config.yaml
model: "audio frame classifier"
train_examples: 39062
norm: "layernorm"
qk_norm: false
positions: "rope"
epochs: 45.2
warmup_steps: 410
weight_decay: 0.1
Rows from block 2 of a small audio frame classifier, named by matrix and row number. Rows with one number belong to one neuron. Each number is 500 + 25 x the weight over its row's rms, rounded and kept within 0 to 999. All counts start at 0. Numbers have three digits each.
After each neuron's rows are labels from the 100 clips, of 14976, where the neuron reaches its highest value: "top examples" is what is common among them. Only what is clearly more common there than usual is listed. The data: synthesized solo parts of chorales (CocoChorales).
# fc1: first MLP up (model.blocks.2.ff1.fc1.weight, 512x128), inputs 0-127
# fc2: first MLP down (model.blocks.2.ff1.fc2.weight, 128x512, transposed), outputs 0-127

fc1.115:493513511490489487515500496483481480497497445514573526498509508489484442494512504512543457489494512479515478488489482506499491530486517525494496545547497490519482494498527469511505490452476484513473443482543490512509505508514461482531508538508490530493532474418451501496550518492489505497493474533487476498503496491455543560497496510523510538481487519495465567510523500484490486499513
fc2.115:485445496509504511507522453523522497515476502475511516513443505511488484517553458520458523542484497510522533510553508513513453537517485536491526544463482521489512534523558493512510516485503497529532507519497487537518542533513515480540455515522458488514478485468514518482526492529498473509503477502521472471496522461514484534508481504492481515452479471523498505464496459509521496546491
top examples: note F3; bassoon; note G3; note A3

fc1.220:494509484461516496492622503482467530494518453532495507482492472470509514497517521498497492464502509516487503483508520529498479476497464490500519542514531484519463491533529474455511511478506515544509497498515523488458503544501502525500526490497488507503515523526489492513483459503514473426475465491510514514481480503449480540479500484551498479515537535482514485479521512463512501487522
fc2.220:486511486496507451510495546525499520504416514492483484537496485531499526478453494494481503474521523535513518498485476517495502505493502477557493493501524435484533538495492485480495479494494511481514549517496467466469487493469432536517533519496510539464523476490503501520506494518493520476486533505543512518591483531511517500496480502503517519505536493550495482510499485487508463515504
top examples: note D5; violin; note C5; note E5

fc1.511:520508496484506526474551481550545477488479538509540552489457526549473516559476510512460536503509493504503485526496526524529506540496502520482527489502481505489502544492473499482507454468493481495548528503483494493507485454481514474519494491498494490467479532501501544494462509515451515494520524517464442497515510508493490469523495486473508492472504508465524486483451499498506571500488
fc2.511:455461494499505556494516462542505470495504487487504517519511508522516523463517486536443474539510541483494504503506515532502499548506456486465542535470525483461529514521534486521519506526472522496468505495529485532547489510498497477542471512515498515503498499488505499488522552530517465494529505480457527487496513455511486458499531518512496552480466460522518506440497509484485526495510
top examples: note F4; note G4; horn; saxophone

fc1.471:508504489497494501500505479493514504452532519522490497450460475491513491475495480484520488563485555482465502490504476546520552509489539472478500503507504494533516526530487497489500479511455499446499473489496516518521511485499517483488491505493476504523480478513507512440530485522494444510479489554454490494508492529516487480523537517532466496476428535543522532487489451527492540501508
fc2.471:495513518529529504497493485515511502533498498489474471527432486489526450531449545515495478512478514516484522509498487505499505520483503474513505490507535500475523483544448475491527457507483490523518495506523499465537490492510524525463484467491504523503493466552520494471521522454484473537464520553493482520546541466510491487474500482548494519478461474493495531439489504507509506555517
top examples: note C#5; violin; note B4; note D#5

fc1.322:508497474461519484497510507483560492478516494515510491484535529527521511524496536466477505514515491510488501500493472523504502456534514544495487461528487481468499510460451498477501480495493519528537481475502499484522508480525474524480437500465492478463498519454478479478509483467458493474504515562503510514539543517487520490480505541503519467534481504458502517516515470501592485488485
fc2.322:529491500478508506465478529510495517479511495496476467525531481523551502520489495505529483436509472492490543484449524502495515466529548498559495479492508542511516464520505527493527511477545474508521515510492482468506498516517470524459501496461492504480537468451483453484523482486519542532490505502488529417520494469501510491485521524493455470510490478485495533520479486542512507502493
top examples: note A#5; note G#5; trumpet; flute

fc1.491:483510475510556478530520506477512494513535467521466495497512445504498475475500486513502512514436503477498515478507477538546534508507493460475500484486500509506503470503479498505495516548473482460477488506563526487471517506482501495525506474477491517463516489489491517504447498500494494497514460534521490490485463540508482493483489480479466452553511494491525478492553458506552576508501
fc2.491:484481524538524469566530542483509528544497487498476495518484497517474478478479482519546540485472523470533520465460466536521485511506498469509562502480490532503534503529523507510500511492490496484457510512493485480471476467446482469465468520504484524492529528505494487494489451518527502524510490461527525519518484477532506494511463440480482528515520502456502484514496498492484521453522
top examples: note A5; note G5; violin; trumpet

fc1.248:506477481512502509466561476540529494496503529511506530477505514519468513531494481523498510526476487466487498530492496493565528488474493512493471482502475491501509488498538436478490467516517479511490512478469501517457514488476493484484515522481489511473524466525464554512439475469461500520518516519489465496472474510486481462526496469472523489515529517451504511502447518517491566451482
fc2.248:469481521519512525485528499543496481490488491482503488483519515493529523476526478494487475534506524479489517514522473510481491523501472517453485531513526488458542509536535485481531492504459552484518479482505509486573504520498502464555461521518493509477470489452537470500514533554522471491506486485464490483490519472466504478477534496531512529526484503558520477450533497481530507525478
top examples: note F4; trombone

fc1.418:532534533497509519480490507456492502495475532542520503466510523543507513524524471563512508503503496464494468484513508527552510503497499483509492516476482502496547482491475516492504533531450491471504502483506465487483504481469522473539456538495519492487522468493470496425518486541511505526546509533471421499463463512508496513540494478496505529484458494505536514495493478499513529502496
fc2.418:494486462512465525511487468480460470517513506536515492478518504499514530525450534507511502506507497495484486504515507531519539512471482466536529503495506478497508536539484497475505493526444518491509531517501485506522490538531459514553484549491524495524493515500504475465513488525493507517539495481545535479490476476514469522494488540506463513498462517511571513418483465521534497530486
top examples: note E4; viola; note F#4; note G#4

fc1.69:514502526498475510497496492525517572517512500494481513504512501466493515513491491528509499445490458515512559463490562485471507498536422463547517475460491510508486550560465505489514497489542493511508510440518495457526462520489527525495520509468533512514498529496487489499480489487503472493548538469505456515507511498499525486481495506513496498549512502487510493493485506539504484521498
fc2.69:502505520499514525480531488513464536503538525516525523459525504505494476518520507520513489469479478522499529500454513496493520505517474503504514518498468507551455446478543479555504480524500474502500460500491532503495464491519533467510510468454467535497500499503502493477491511495493479504482492479541446497452496518510527576486563498535515515534520548500502521500462480521537470495496
top examples: bassoon; note D3; note A3; note G3

fc1.495:495519516504487503469508501510483511496503408495463486498497450478441509545509513494550508451502466518496563425482489483499517447524460539520502503462466513533495497503486535520493526481498488505490482491547501472530508544510525521494533510476483476507487479502474515452506476509503515512529466496492536495488502488533497497534532484495508478520510486480486531504486494488483470508472
fc2.495:480478515535492507499499469563494475482498488514505503481492498495506502516501500505490523544483475461503528501497475531546476510527524460516513525505472536503525468497462463496462523513458470508492481489518493532558503529507485476490478513508482471529485482451472501477493429532486454539519513515505492529495456484521543482514475497507537488496465560510468529484534493467494479543483
top examples: bassoon; note B3; note A3; note F#3

fc1.207:513549477465510516485495478498516513462557503516486518452499500499462456532482508514453469474507505508490487485509558527495578505574503500516518512516445501491520510568487460494485473472503506482502523475523487480557495498523507522524502506473527509505485533474486511469472532518469509472532489472486480476472524504521499514507510524497497500512499480526546492491507467526505481511507
fc2.207:476486497499492512524498450527522510460470503443535485500473480508480473497519482479505499542465488489468484478494476534483472548489513532538518524528478547488544520511487495458490497469520496512487482500492483542510527548519524454514487481506448471517474536527487468543491496546479512490471524496480500473468522468485490489506494458500523498473495514517486541463543497522514462490539
top examples: note D#4; clarinet; note F4

fc1.488:514509538490482519468529493486515467456525500515519487484491505522431487589496513508527525506514494493507532506486510517486510470488505550461520500499410519514479536488488510453497463528475521484525506488515487486491503485512471502489514503525509485467484546495502492476531525486491544504558555531486506500513501483498502453510501505471491486483465556487533490504482494529499484515496
fc2.488:518489492510542491489490512467474540497513492492479516476447554496464454493472529501520553487438499500489571490483474492494482554497533498498506484493497508532481520536481511461479506532536511494548508459511478463511488475485494471517509486490504533482488518482493474502504495508482497514549542519504514465524528495490480487507528458462469493506464533443529516496537515497516532510497
top examples: note A#4; horn; note C5

fc1.330:515472471524504502523481515538509505512481447515483477480524489481536503486546504498455486522502497493517517517511428497512517459505453433507483524496501501528518497490490517532507515508491500509497471492488533495502480499517539522548474500507498506525502526485519537496513481518468484504486526468537519506456528530490533544506492505482507450577484491472536482543555475520507451506513
fc2.330:531485506513493537486459512474490461485475528486544472457495498444487518483552489510529510526467512502511516492503494505518463460493460502506491505539492480508552493504529452527528518529482522519526485448486481511528513516503525484497503504528478509503480550514518490483498480552494468500529514517534483488455500428492497530476517460522497482533485486563504479506496502520487485549505
top examples: note F#4; clarinet; note G#4; note E4

fc1.463:501517463457508491481578510554479503481518499511476515491494435505522490487483533514489526487504462510503492509485467498495505520489463487454457532525502473519511544553509461488528485504495488507524509509489512490488495500493458496501499501461522505470465485499472522498530491489443564469508478523495498463496491501501502496490515505496536454512502584509553503497536507508519482479515
fc2.463:451489518496510484527500515525453517502443521506500495493470491512500509485470524478479531499502536569502554495483475519508474540477474450513486517489480463519508543505532463460509498495439495459500491504510489486505516495485503482566553536533499531473506476495474470509505508550493478478457522524511519505534514486486529500528490488517527536497537505537512498480509487501494462499485
top examples: note D5; violin; note E5

fc1.163:494503513507483522458497459483495513491502504513486520485525507506524507516507509558467525474489485523460490525486524480538493484476470514535491509509459504497550550497512522526567544457484485457493499492511488514518505492512547476508442490498496461522455492477465508470521468517542521490503510495509454521439495469508489493547510459494517536492491498557488488478496529466501515491480
fc2.163:514479504498475539447512489473511489492473483498527460500538473499504531510487509474534534489514453479475510531506479542553499455495494532494491493492472502509556504512477489520485512493472546502481492508495531502519497549511531496521435513501509454513490524514512489479487435519511502529514517527546514507495454475525466547489483481484513482509484540474556499453533486493497480517490
top examples: note E4; viola; note D4; note F#4

fc1.50:504513475458497529500495505477506493481483503494520479466492501460523496501478519467451476525493484544505489500516543495490531459579530514546497476503481517528518517492484483470512492511504485458530490513496487496527499487497537501508499456503575539489502521459504456511479522556465530489510471482479518437493517474485489492484517522496469485528497487503522505494514429514526477525484
fc2.50:451480510488504503530523493519472485490455497443543461500447509482486487516516487471492488501466513512513515426510487509467443516491509532508501547514476514512506535527504510487538515471496494488468483496531499471520543532478534445529498469520473485476497522519465488500487519556486514487482480528457480490471519464487510499503506469499527508483534478547486531499514465505510500518537
top examples: note D#4; tuba; clarinet

fc1.464:505469481480494477447504494560534510455529500498473494494467499504462481535493523456494482478517473533520542439504450455496467489514502517530479559479478504503493524533520521459509457474502509509531491450497491478492497506523513500502511502507502484477488496476491502485520515499515542482481528508469502468494547482507504487500485513519520481455496500478474578520526524553522486495498
fc2.464:483448512524521537467496457528485456512490524523491545480486489524473509521475484507479509491487497491527542523500524518479482494513487452516535538481472503493476488532560499497521526540481519505516482496517479537535510512520529465523476514532490486509485473515473521478547509524533507519530508490474538473432501436493499481538515476467504533471493478490493512459500524541512522497489
top examples: note A#5; violin; note G#5; note G5

fc1.271:496464485491497490503498502472473507483489524509493490481524527526522499518482535504481535477515503501451469515483476534542530498493487530480510441552459497491484526485492492548483522519482518482529501524500509487517500491489471477468457514411484461466482501473489493486506491497453491500507504504533527526533545542477546474500506509496510479544507508476514489446526496498563495498462
fc2.271:524512474482508499480478511533502526440476512479496441521524498502544505527526517519528456472497454514492545481473511480457501452511557503530469497505541546502516497507483532486537474475553496530533506529475459474500508477507498510458516480490494521498536479500483451508490522483506524527471507509475517457514494477483526491491534506496504488512505477507438515522479502538499459494504
top examples: note A#5; trumpet; note G#5; note G5

fc1.13:499520469503459533511503485522529528474458507537490485477469456443468478504501494488508475492503486477418496498519509535569542477493516468504486517527482472521530534525469510510496477452499508495452499500510515501467507498489535472490501522513482494497495444524478523473515462518498497502475502510515490540492484476504462527525517468527505527458459533523514536486479465521482512494490
fc2.13:522495522522543513507473500494510538556513497503490465503439500487520456532485562515481506503447481537482540479486487493486484524492506474555499497499510512520531470517475493497540478507503475503540515507499484471533518479505526516473473453489513543512480473540495502457507506498475497548484504563512506516542547479490492482479518470512489514498460482509491517464471511521498534541502
top examples: note C#5; note D#5; horn

fc1.281:507502512502476501491498497540506557497502492493473506519511498462478512509498524506507482449481486503505575471497547480483495496532416464541481478457491495490487564550485515508515505467535487499503519431524498466558476517495531526507503498468534489516460557483490468492492495497505476481540526485507463502512515499505530500491505509509475504540503499491513492474511501528504481514483
fc2.281:493513531519534510478502486513476536517550520519521520458513492497486472505516508497518504457478487507500555487445513500489503500530475492518521539489453518562457448498548482542501483517501474488500458483493517500508471486516527470507521482454478528513473475498486484480493499506499488526471516482538455486474513509523530568513550487513506519529510551505507512509467496530533470480490
top examples: note D3; bassoon; note A3; note G3

fc1.315:491523486502477494536506490481503541477516464512526483508504457514519518498517469510526499457524507468449483491568495516482542476499468481511520474488537468483490475497507530571502545505515483510483467505504512476507491531516525495578518510520490536479486456518537496495461479520535511500506456505489506492511446517502470521504512509523509475499519504493553561473525517491483502489517
fc2.315:449486449479503523515501453456526485507512463500532503494438464482478533508529517495441514515508514509449481484484529499502504498482496497511510513460529508510484466514545507543525511495516493503503508509528508510483519529479549501527515458530507496522522529535515515526522514491526477435470513449508521485509495479487510521522487504544494506480484496491528496485519524525480539505573
top examples: note C3; note G3; note F3; note C4

fc1.429:508485498518540502484530476499486516492491533503494537510482429487497518502467469499492498515482490453511504508480485515483474515477510504487512507395488497515539502513537493481512524533481483431499503515509511512503521465491511461515495505509510524506497474532516522485554528489492501521499481462521522459485501495469479458513508482485470496502473524492490478471499527539553579465491
fc2.429:505482526541545486544533531474487528561526496523479533485495504509450484479497486551521536468445548474537493504474478557536489510480481489461534505488473518489494491534552486518489519507491504511481500490507478491495477471491530489492472508472467490487480516514489521480522473507535489502526471463550531521507491503514516465503493458500490532508532501465529477462492494518496540479509
top examples: note A5; note G5; trumpet; instrument: violin

fc1.33:502531541477495521478500509542480567503519405502477494463518461497474481544487533501528473474481472524485557424488483487475506464520505523520504505478479520551540510518463557511507499488471500485504501467540506487544508506521520493488494488461501489479482496480467525468507504519519526493507472510514513521472514478513527499516520491506523514529493495504476501512504471508493485518476
fc2.33:482462500520479501480531461530521454463488499517538497490485497476482542526488479504502479545509452464518505520489524515548487488525523497505530516471478522491517483498489466497492510517476512509485499490520504550550489518484480497496494519540497447512491486462455482474489450514478436525545536486492509522459475471534523473530486517492500526479496548504463549515476524478503468509493
top examples: bassoon; note B3; note A3; note C4

fc1.205:494506470527532443488505491523510494484494508483520519518428494532488510480452509439502529480502470509512538497529509447517469543506506502490459497476485479479487550470497498516501435480497464474536504495491514487515483450486491507489484494522533502529475478510516544498509512477480516466464530533460483520518543499515491487514516533494505465455500504471467509460530514516493483463497
fc2.205:503471509494491478506497483513497512501451491508520515526415501488467519490488510506493531491499443507520531525543528477531466499506519493527479514472507465495514542501471485500486477485496497483473482485532518475465516488480509505474457535524505497465475468494504527493487459494537462480484567500439483537510491497513470529525453504477523508464541513446513531488502474519484464515487
top examples: note C5; note D5; note A#4; flute

fc1.238:493520460501550495522506482476501519499521472487457518483502466491489480488494509499491481524430500506472515444513492517509503493505524494495493461503499507512500477507493526474515525546503481445479497503597525480481524482487488515503455508497511542448528482492470492513463527483496527500499450513563506517488465502521487511493500482497490467520495507489487484500531457504560556495495
fc2.238:474472493530533491579517543484502499547478510485492483536497485517467487466494489530529524476484519480543495483461481532514479498510488471504553503478491515496521502528533518539501510510475487487462503525483481484471493481441460501460457529516497525490546511513516494508505468533515494522538504463516526523543487476528506480498456462476468521527519502449482503513480485482490519469505
top examples: note A5; note G5; violin; trumpet

fc1.19:501532492466474531502512498526515480517468433487520511490485515555466487476477485484429480458501467491449470518485504508508532530535522518500489470521490500489455520479453524514476467475505484514495507496490517490518488485442516499519507450488493465484507531520488546488507524516491510452497475475461499490499512458475504516512538496494493445513500475470494501452500507483495546470524
fc2.19:495471481510505468527510521491489521514502512489532491497455483516464475460512443515487503523440535464486523475504461539473468543537488527488544522500472510554504510520473511509520561532483523474486490517480491529516560530525521449498540484512451471506475513494483491495521509544500524490506496498499500490477496474478506508478525470510463506492451515485473511501544459497504508498513
top examples: note G#3; cello; double bass

fc1.27:521505490506469495488519496475483486441509501503485494479510486505569516532490481501503539520506551456471507467516493536457534474501496520500490467497494494518510526502482500470496528542497505444507518484516498472564485511502483504512513491508500453478469565490511471478504504506465467489531510519521504502463475508502470478473506499518444491536474538516556492448528477509513471541484
fc2.27:526543509531534530517458492467502489522510484515486506490467541464479477492476504494555503467469472466479555504481472500474478485477520513541504497508513516527454521489457521442475523539496493497489487421534507475504481527490517491490520503530478495508509499508514514491506484547508472530548542534481488479491514475495503495523498481464474481528477536457518488500537522495495524535484
top examples: note A#4; clarinet; note C5; note G#4

fc1.188:506452507500470470492478506486525483498500491521530516444522525472532478492514564446475504510493478536533508541499485478532506483488507534487485484511489507529515529490529503469573488506488476506521468466534501462506492529494500510567514490496520490450517490458498473452551487483491500484481483525502497492485486513513497573480496502478518473537492519482519496534519465520513484508524
fc2.188:567472529481464480526507554479508545526506495462530499487526533491530487542536517495487514469480465509515553521487497506512521473469506500500463485514473514500492503453499511512522501478503486463522511495476471428509468511503531484502492493445475496498483497521511477481488491539484519526526485513514501551509507512545512541524522508490511445539503540485509518503485472483495457526470
top examples: note D#5; note F5; violin; note D5

fc1.48:488514508455503511498497485523513519468443544508488491504472489467476448494468468535530441510478499501475490517538488545545492468497527446499483510516498479500478510502483492534486485452466520509476486504507494497457513516488498481499496503496481477512499468515466477458528462504486475496481467471535486554521487485513494526503501478524530560442462512497480554482480482467499513512483
fc2.48:515496522515531503510485505517505506556520495523489477500430487494550480530485529522491488520464494506487542488509472500475509498485502502505534495475531486502554480517470508502542490524480491503539496506506498462534488489496477546478469471497505575473501480517483465481505509478467466553497523580484520542534529502503514493476503487508491514516466465507508526476485478503512517555473
top examples: note C#5; note D#5; flute

fc1.60:521507503517502506497586487492561486505484464515517517473445523507461478506481491500446519480494480507497495537505512490521516483494505520512519485496474511476490511508507515523498458464506488504512523467518488487509482454505542486552506479502525454451468522512470513469521496500493537474541538498454477497488527463495520488519521488466421517466499494478537515469503487503499535509477
fc2.60:518476502510526492507518506509489529497525507475513515467448513548467488481554469508468528543470536458501524473480477538481489550535515500522534515482480523539487522510503489512493562528482498496485477527479476540513517531481529449504537486504433504524477514509517532469511512561512500521512506499486484479471514513498476507525540461512457493504466492463494512489508470507490487503512
top examples: note G#3; tuba; note A#3; instrument: cello

fc1.224:510495486508523488504538477468507513500536456486485515463483424516494504495499510523482513517426482477497526474488470524508521478504468479493486473476478502528508491542530478445517531536480479434496485490540514492524507495476515481527488471508515532491505494514521510506467513517483541512490450480525489489453469510507473506492501435479480477532504519501502497494541467519545544507504
fc2.224:488481512535510472557525550458491528548494494512487511510473506512464464465474487531515532468466535475544513478474507527537509505509487484531533491481496537497518481533536502520516502504494509504464533500484479487471473467423466493479486509489517523503539521501471492508483453505522502515534489459532520508523494485521490501516466451470464517509519474457535485517485499488490527471493
top examples: note A5; note G5; violin; note F#5

fc1.325:486474433493482505510514469491518544466538453509499490507493417537474528523523471521527484502513496486459530471521557526521526474502472477521518486449517508513516492520505551523490523523526483508488475510506484512488503551514508498558532512510498536465512470513502478502469486521530492495517465488452529454473490493480471517522506504511499525502500487477516549500481511496487484495519
fc2.325:453499477495501525532477440446518487522521469505548496475484468518507528504496517484528538511548507503443504500473487515518509521512485505484512512469495464510485482494533478554529519520468521486546481542485501524534507523462514475529523468503495517513490501506516506528530543522523458489488528483485531478474497475466538519524527510512500503526472501467520508433500538507495495455511
top examples: note C3; note G3; note F3; note C4

fc1.389:493495513481491467481525494535484507515481512477493488484459515482496458489490485505489508535445512488470495471527472511514492556537521503493497517514492478519494482496497457459485461502483490488512438463533506509488501486463475490501495495502493568505488532438485466486487505492456463520461479509508503523516503510475524552496481461494512498458489504558467517542520432493508531516517
fc2.389:490470479514536519515495496513493539494485487471496507503493489479513479535520528525505462511536510510521545455502515463523455498531508496438509533515532513489520484541501540492513465551481493464484495523489526476488450431477476488495466480498479560477508520476484500499484545491515473498510536538469481509498523463516507510488490542469520541503467518514506520455505530499492485496459
top examples: bassoon; note A3

fc1.113:504517480496536486476553496456498510481517434524495493476494475459459476475480533494526471451494505516541504489494483485514494471492474483497499562534510508504471523536539493453576487472494507503496462501515480493510493547499497503513507504499489449494472476518484480501550481489444531507485478488521513476482500485483527534500514489511496467516497551477484490514531519497508455461498
fc2.113:460484505508502493519488529530479539522427528488475512508478475506478480493482497473475498457497520574509528489473485479488471546499504458548485513483494468498501532522513489463500504467495489464476530482527485458480488465495480496528523525525499515465513480486478501526508520522507515472453548504545513511550500463528549502492484491522499527482539509560485490501518493514492474502524
top examples: note D5; note C5; violin; horn

fc1.409:516493458494522491508502500534517466511496461524526496487490470476492486491541498474479466524507470496513505480488488499506517477491502443481514556502474479526510496482490448525492491498448468526510423507490494498471490536457526533508502505501488529536536551493473479508481461497506442469473519510533504517505520531487544541504502519475486507528487536522531497550515496478513480465538
fc2.409:494476487507463548503479488488478447495486513506532483475494479439498522502541487507488517542492512484481485473513498557514501462470458509494523506518500496490543500495508463529511499504481488534459502467536513495498507550510538465520471481539463534494519540503498491507498492539472466485528537533529479504490483469479500558492487493504498486513488499569546480501494471504506498560521
top examples: note F#4; note E4; note G#4; viola

fc1.79:483502481520510487498512486569487520517497495487494505522507440466491488465501475510491545480522475509482515502478474492510473518514527467511503572451502499510525488513451470515489515501486493500484493526471507515484502500528465500498530474519481508571494485517510566491518525506515535502455538495498522464505523478530504524522508471506535492478483507568500476518529529530526485439506
fc2.79:532446524494476487473539457498474503493516488494507502471479488486481498539497543555485515495462501507480532462529483514517474495552459508534472508463491474507497539514536436530477512478483480515502475494496481478511480526536543456520482488507459482482469509515528542502512538532538468493512512512480496483460488496506485547512532450487502518485504519538502517450505479501507504516510
top examples: note F#4; trombone; note E4

fc1.214:498516496534559483507511501455506510517513510519466508477520461501517505496495511503524524531433511466491522472493469512500509513511521488480507464490506513497510477507492496466508513557473484437504491509569517486509526499482505501487461503491500531471502494489493478501468496493466480511518496548535509523509468530511489488484492492480465448544494516459506474499565475491563564519479
fc2.214:480475520547528488558490536471498525528484494497481499519483499516475484470496468527557534484459531476525523464461471546523476515496489485508560509482490538516526505526524514499504511497473509482463516510496486474476494471449467474459474517509464523488534519503510470511506466532522499549533496489533529515525480471527503495506453442497482531509511497464501499505489499498489536476513
top examples: note A5; note G5; trumpet; note F#5

fc1.144:543515489490465494477504501500487515472475495501482487469470482469522485517527471528508508526489551479476525515512478545524566497507489464484491519501480486529536479494519518527534531497458496488489476500520493503499499507490515498498490471476468493532489484511482453473554493513500452519481495559508499496470509481531521508516521472534478533482428589516480517496507474510502530534513
fc2.144:494506523542498491505500504503511499522498526492507476507436500505529460507450517510501487547445523505488540497498470529483507521506503454506520485495494520488539483522472486518517493509466470502522469521489488499591509508509503496457475466491500519496507444532512510490539506493491484539487517547475474529510521491493503492480548451503502531509457485468483505452516452517506532542478
top examples: note C#5; violin; note C5

fc1.26:485483524511501485474505490500499491500505489482509501480462498507525481488481505486495540527398507501478510435492480497503491568529537533529489519508476513545521497483491477430496472513490492448514499466510513509536519478499508496471536490487494566514493548458503480490479484511453478503496483522477506504516500511482502533497494453504488498513511487536474500543520445502508501529494
fc2.26:446482492482497492536515497503494528459444497498543494498456483485500473508536483509488497510473498496526504468520480522497431530518529555504540550498459488527541508512467509500515486496474472469490469511509527501507541480514527456518516472510476521462508524486466505497446500535466483511520531524448496499487488460508503525498495501492547503516467495517471512471513451495486474516493
top examples: bassoon; note A3; note B3; note A#3

fc1.496:500515488507526513447486500458504529461527521488474497464504513511505477532503553517450511493487488543471523495492514481536498484514473526540462491512464513521543501504518529507570527450489470490509508476490486488520490473533527461509458471511518488521456487464487530453508473515546551479509479508489466471476502440487507505515511457511504517516495500529486497509485495504477494468474
fc2.496:521510471535455528473483495481499500472471502489514441508550496483506548481495520488538521506485469493484471516515478541544521465483502483484494477513530520514541495491454499503468494497494511503469539525476505508508483531506542516488491540503501449492503536524488492470488456529508532497526511511570537516516436495507455542487455492504496494506488534479538491475523485500478466507512
top examples: note E4; viola; note D4; note F#4

fc1.119:501477526471481512494590502567489496483514521511459548502504490538483512530508506545470535476498470496485530527484500527502497499495487530497485460509490497481503511523504491495493522539497517525501495499494519531461501513495499510498484520487479536462451519506518546503439513452465500491548484491525456477502482496483512462548499502506518462551509508477554479499483492527503499468507
fc2.119:477516505520521496491501510540484499514531480486464473501495514530536494474498510545457515499463549513537562525467508449504510530492463485475492532493480486478526489494531493495541522520480472474525516512501502521529493468514464504529525521521543554495487482495493492504505496516512512466502447474507510473533566453475500460501565503487502543517516483511521492512506514498467486543489
top examples: note F4; trombone; note G4

fc1.341:518493470501508480475503483474537479488543504516519528445500495497508490502501495498523470534521543484483488489525548529483571513493467500475540500516521483478505531505463487489501490514515517468491459499580509491523503497549467495508512498483511466496511529446519480502519509476457479482479524485496494517515478526485484476505532517515495508446455514481503488495495462499589502492521
fc2.341:540523491510527483491467540463499527483531455498492494514498517498498496505485503461531514507457494505536544532456524466490511500481479549498501442464481529521488506508474504478506517554509508492555499520505490483514455485503501528436491493480529466502520503472496484494526484501460523472505525537541499484537519544515476480503518500492469479512463547463519476542509533531488482495479
top examples: note A#4; trumpet; note C5

fc1.481:476464480503467489469499489547512496473515537492471494523465521513505514493510476499521540499471476484474518517533568486565484545499516510497513482482450496518512489513463538493486445507519504495512524499500503505514461505533476515460508461515482530462480524508514491531441477477441483515518539475518520505477500480503482484489497511480502473487538481486479554534486482508497447473494
fc2.481:540449520540499466471534526504499492474502498489506489447478482480487539512511450499491474528490519441518514499494455533522518462460505486522527486509477498481530538506509473480480535529447541493527474486487484519537469540515510495518514492485478479487465486478489487522546464531472489508519533488471516490467493546515494507512484454496492494494508499541530519499493452544520517490476
top examples: note B2; bassoon; note B3; note E3

fc1.508:551483485502544485531493499559481507532484472493481467467516515486486497473508505528438461505496498505500482480511466474488503471491453472473507524497502475492491465478493529550482490544499473526509458500493506493506480480473533525510468492505492469545499573508503509512507501498483447434482540504518509513471548535511520495502519540507489501547488499484530475503512494487494504537537
fc2.508:501509485527493554492447489467489461467496513496526473454511473438492517498566519520546505535508499510498527456468517513527490472483467498530477503536524521542520492507519483493528486499512514528471522450512498494506523516494533490504521494555478534499522533513503489498500477541494479512522523524508467483457488433492484539507478494515496492501507482545513473485490519521473494543518
top examples: note F#4; clarinet; note E4; instrument: viola

fc1.9:487492495498483497513495457477492509492526424503486494499492438543512525490522492475516529518513506474503490499526542485461524505500471503501526513440524509471512502523501547529519541461499472500487490512538469476506491529518541522562518504505493506461506472512524479526485511490570508491510510485461529489494485512507475541493507536508507539459499495494554541483477523482498513516544
fc2.9:462496486494495497483479444453502486504515476483500486472489504505500531488508509461500499527541521491477518460488475524499513518517487502480481511481497485502499493515527504533537486496455549481518475500488496519525518519471520466544502471547488507490494499506490489511524537554515475511464523491418510497436537449492521522538503464529504496502488476503486505426495522522508518463544
top examples: note C3; note G3; note F3; note C4

fc1.443:484481498493518486475524490483489492511506485501548510487494453491447470512513504509531452470508458495538487522493476497505483524469492553495486564526490499528505481508515504543495511469447469483487416515536463516536506506516491506518486490499515502502510507414455504502544498503499501489501492523466448493473498481481507535512518477527523519504512519492483562492503501489494478483520
fc2.443:497474526512537469519511475571538521503504486479522491485443518528499476517530467461485546543478507506539507495529479517504465551522475501492533531488495538511499535493518492491502502482504476525552478512463503522519545513508533453536487495493456476509444485470506536494495471543458487517486475514491458473499531511483522528509486500511497504463473489484500513464486479506509503521522
top examples: note F3; tuba; note G3; note A#3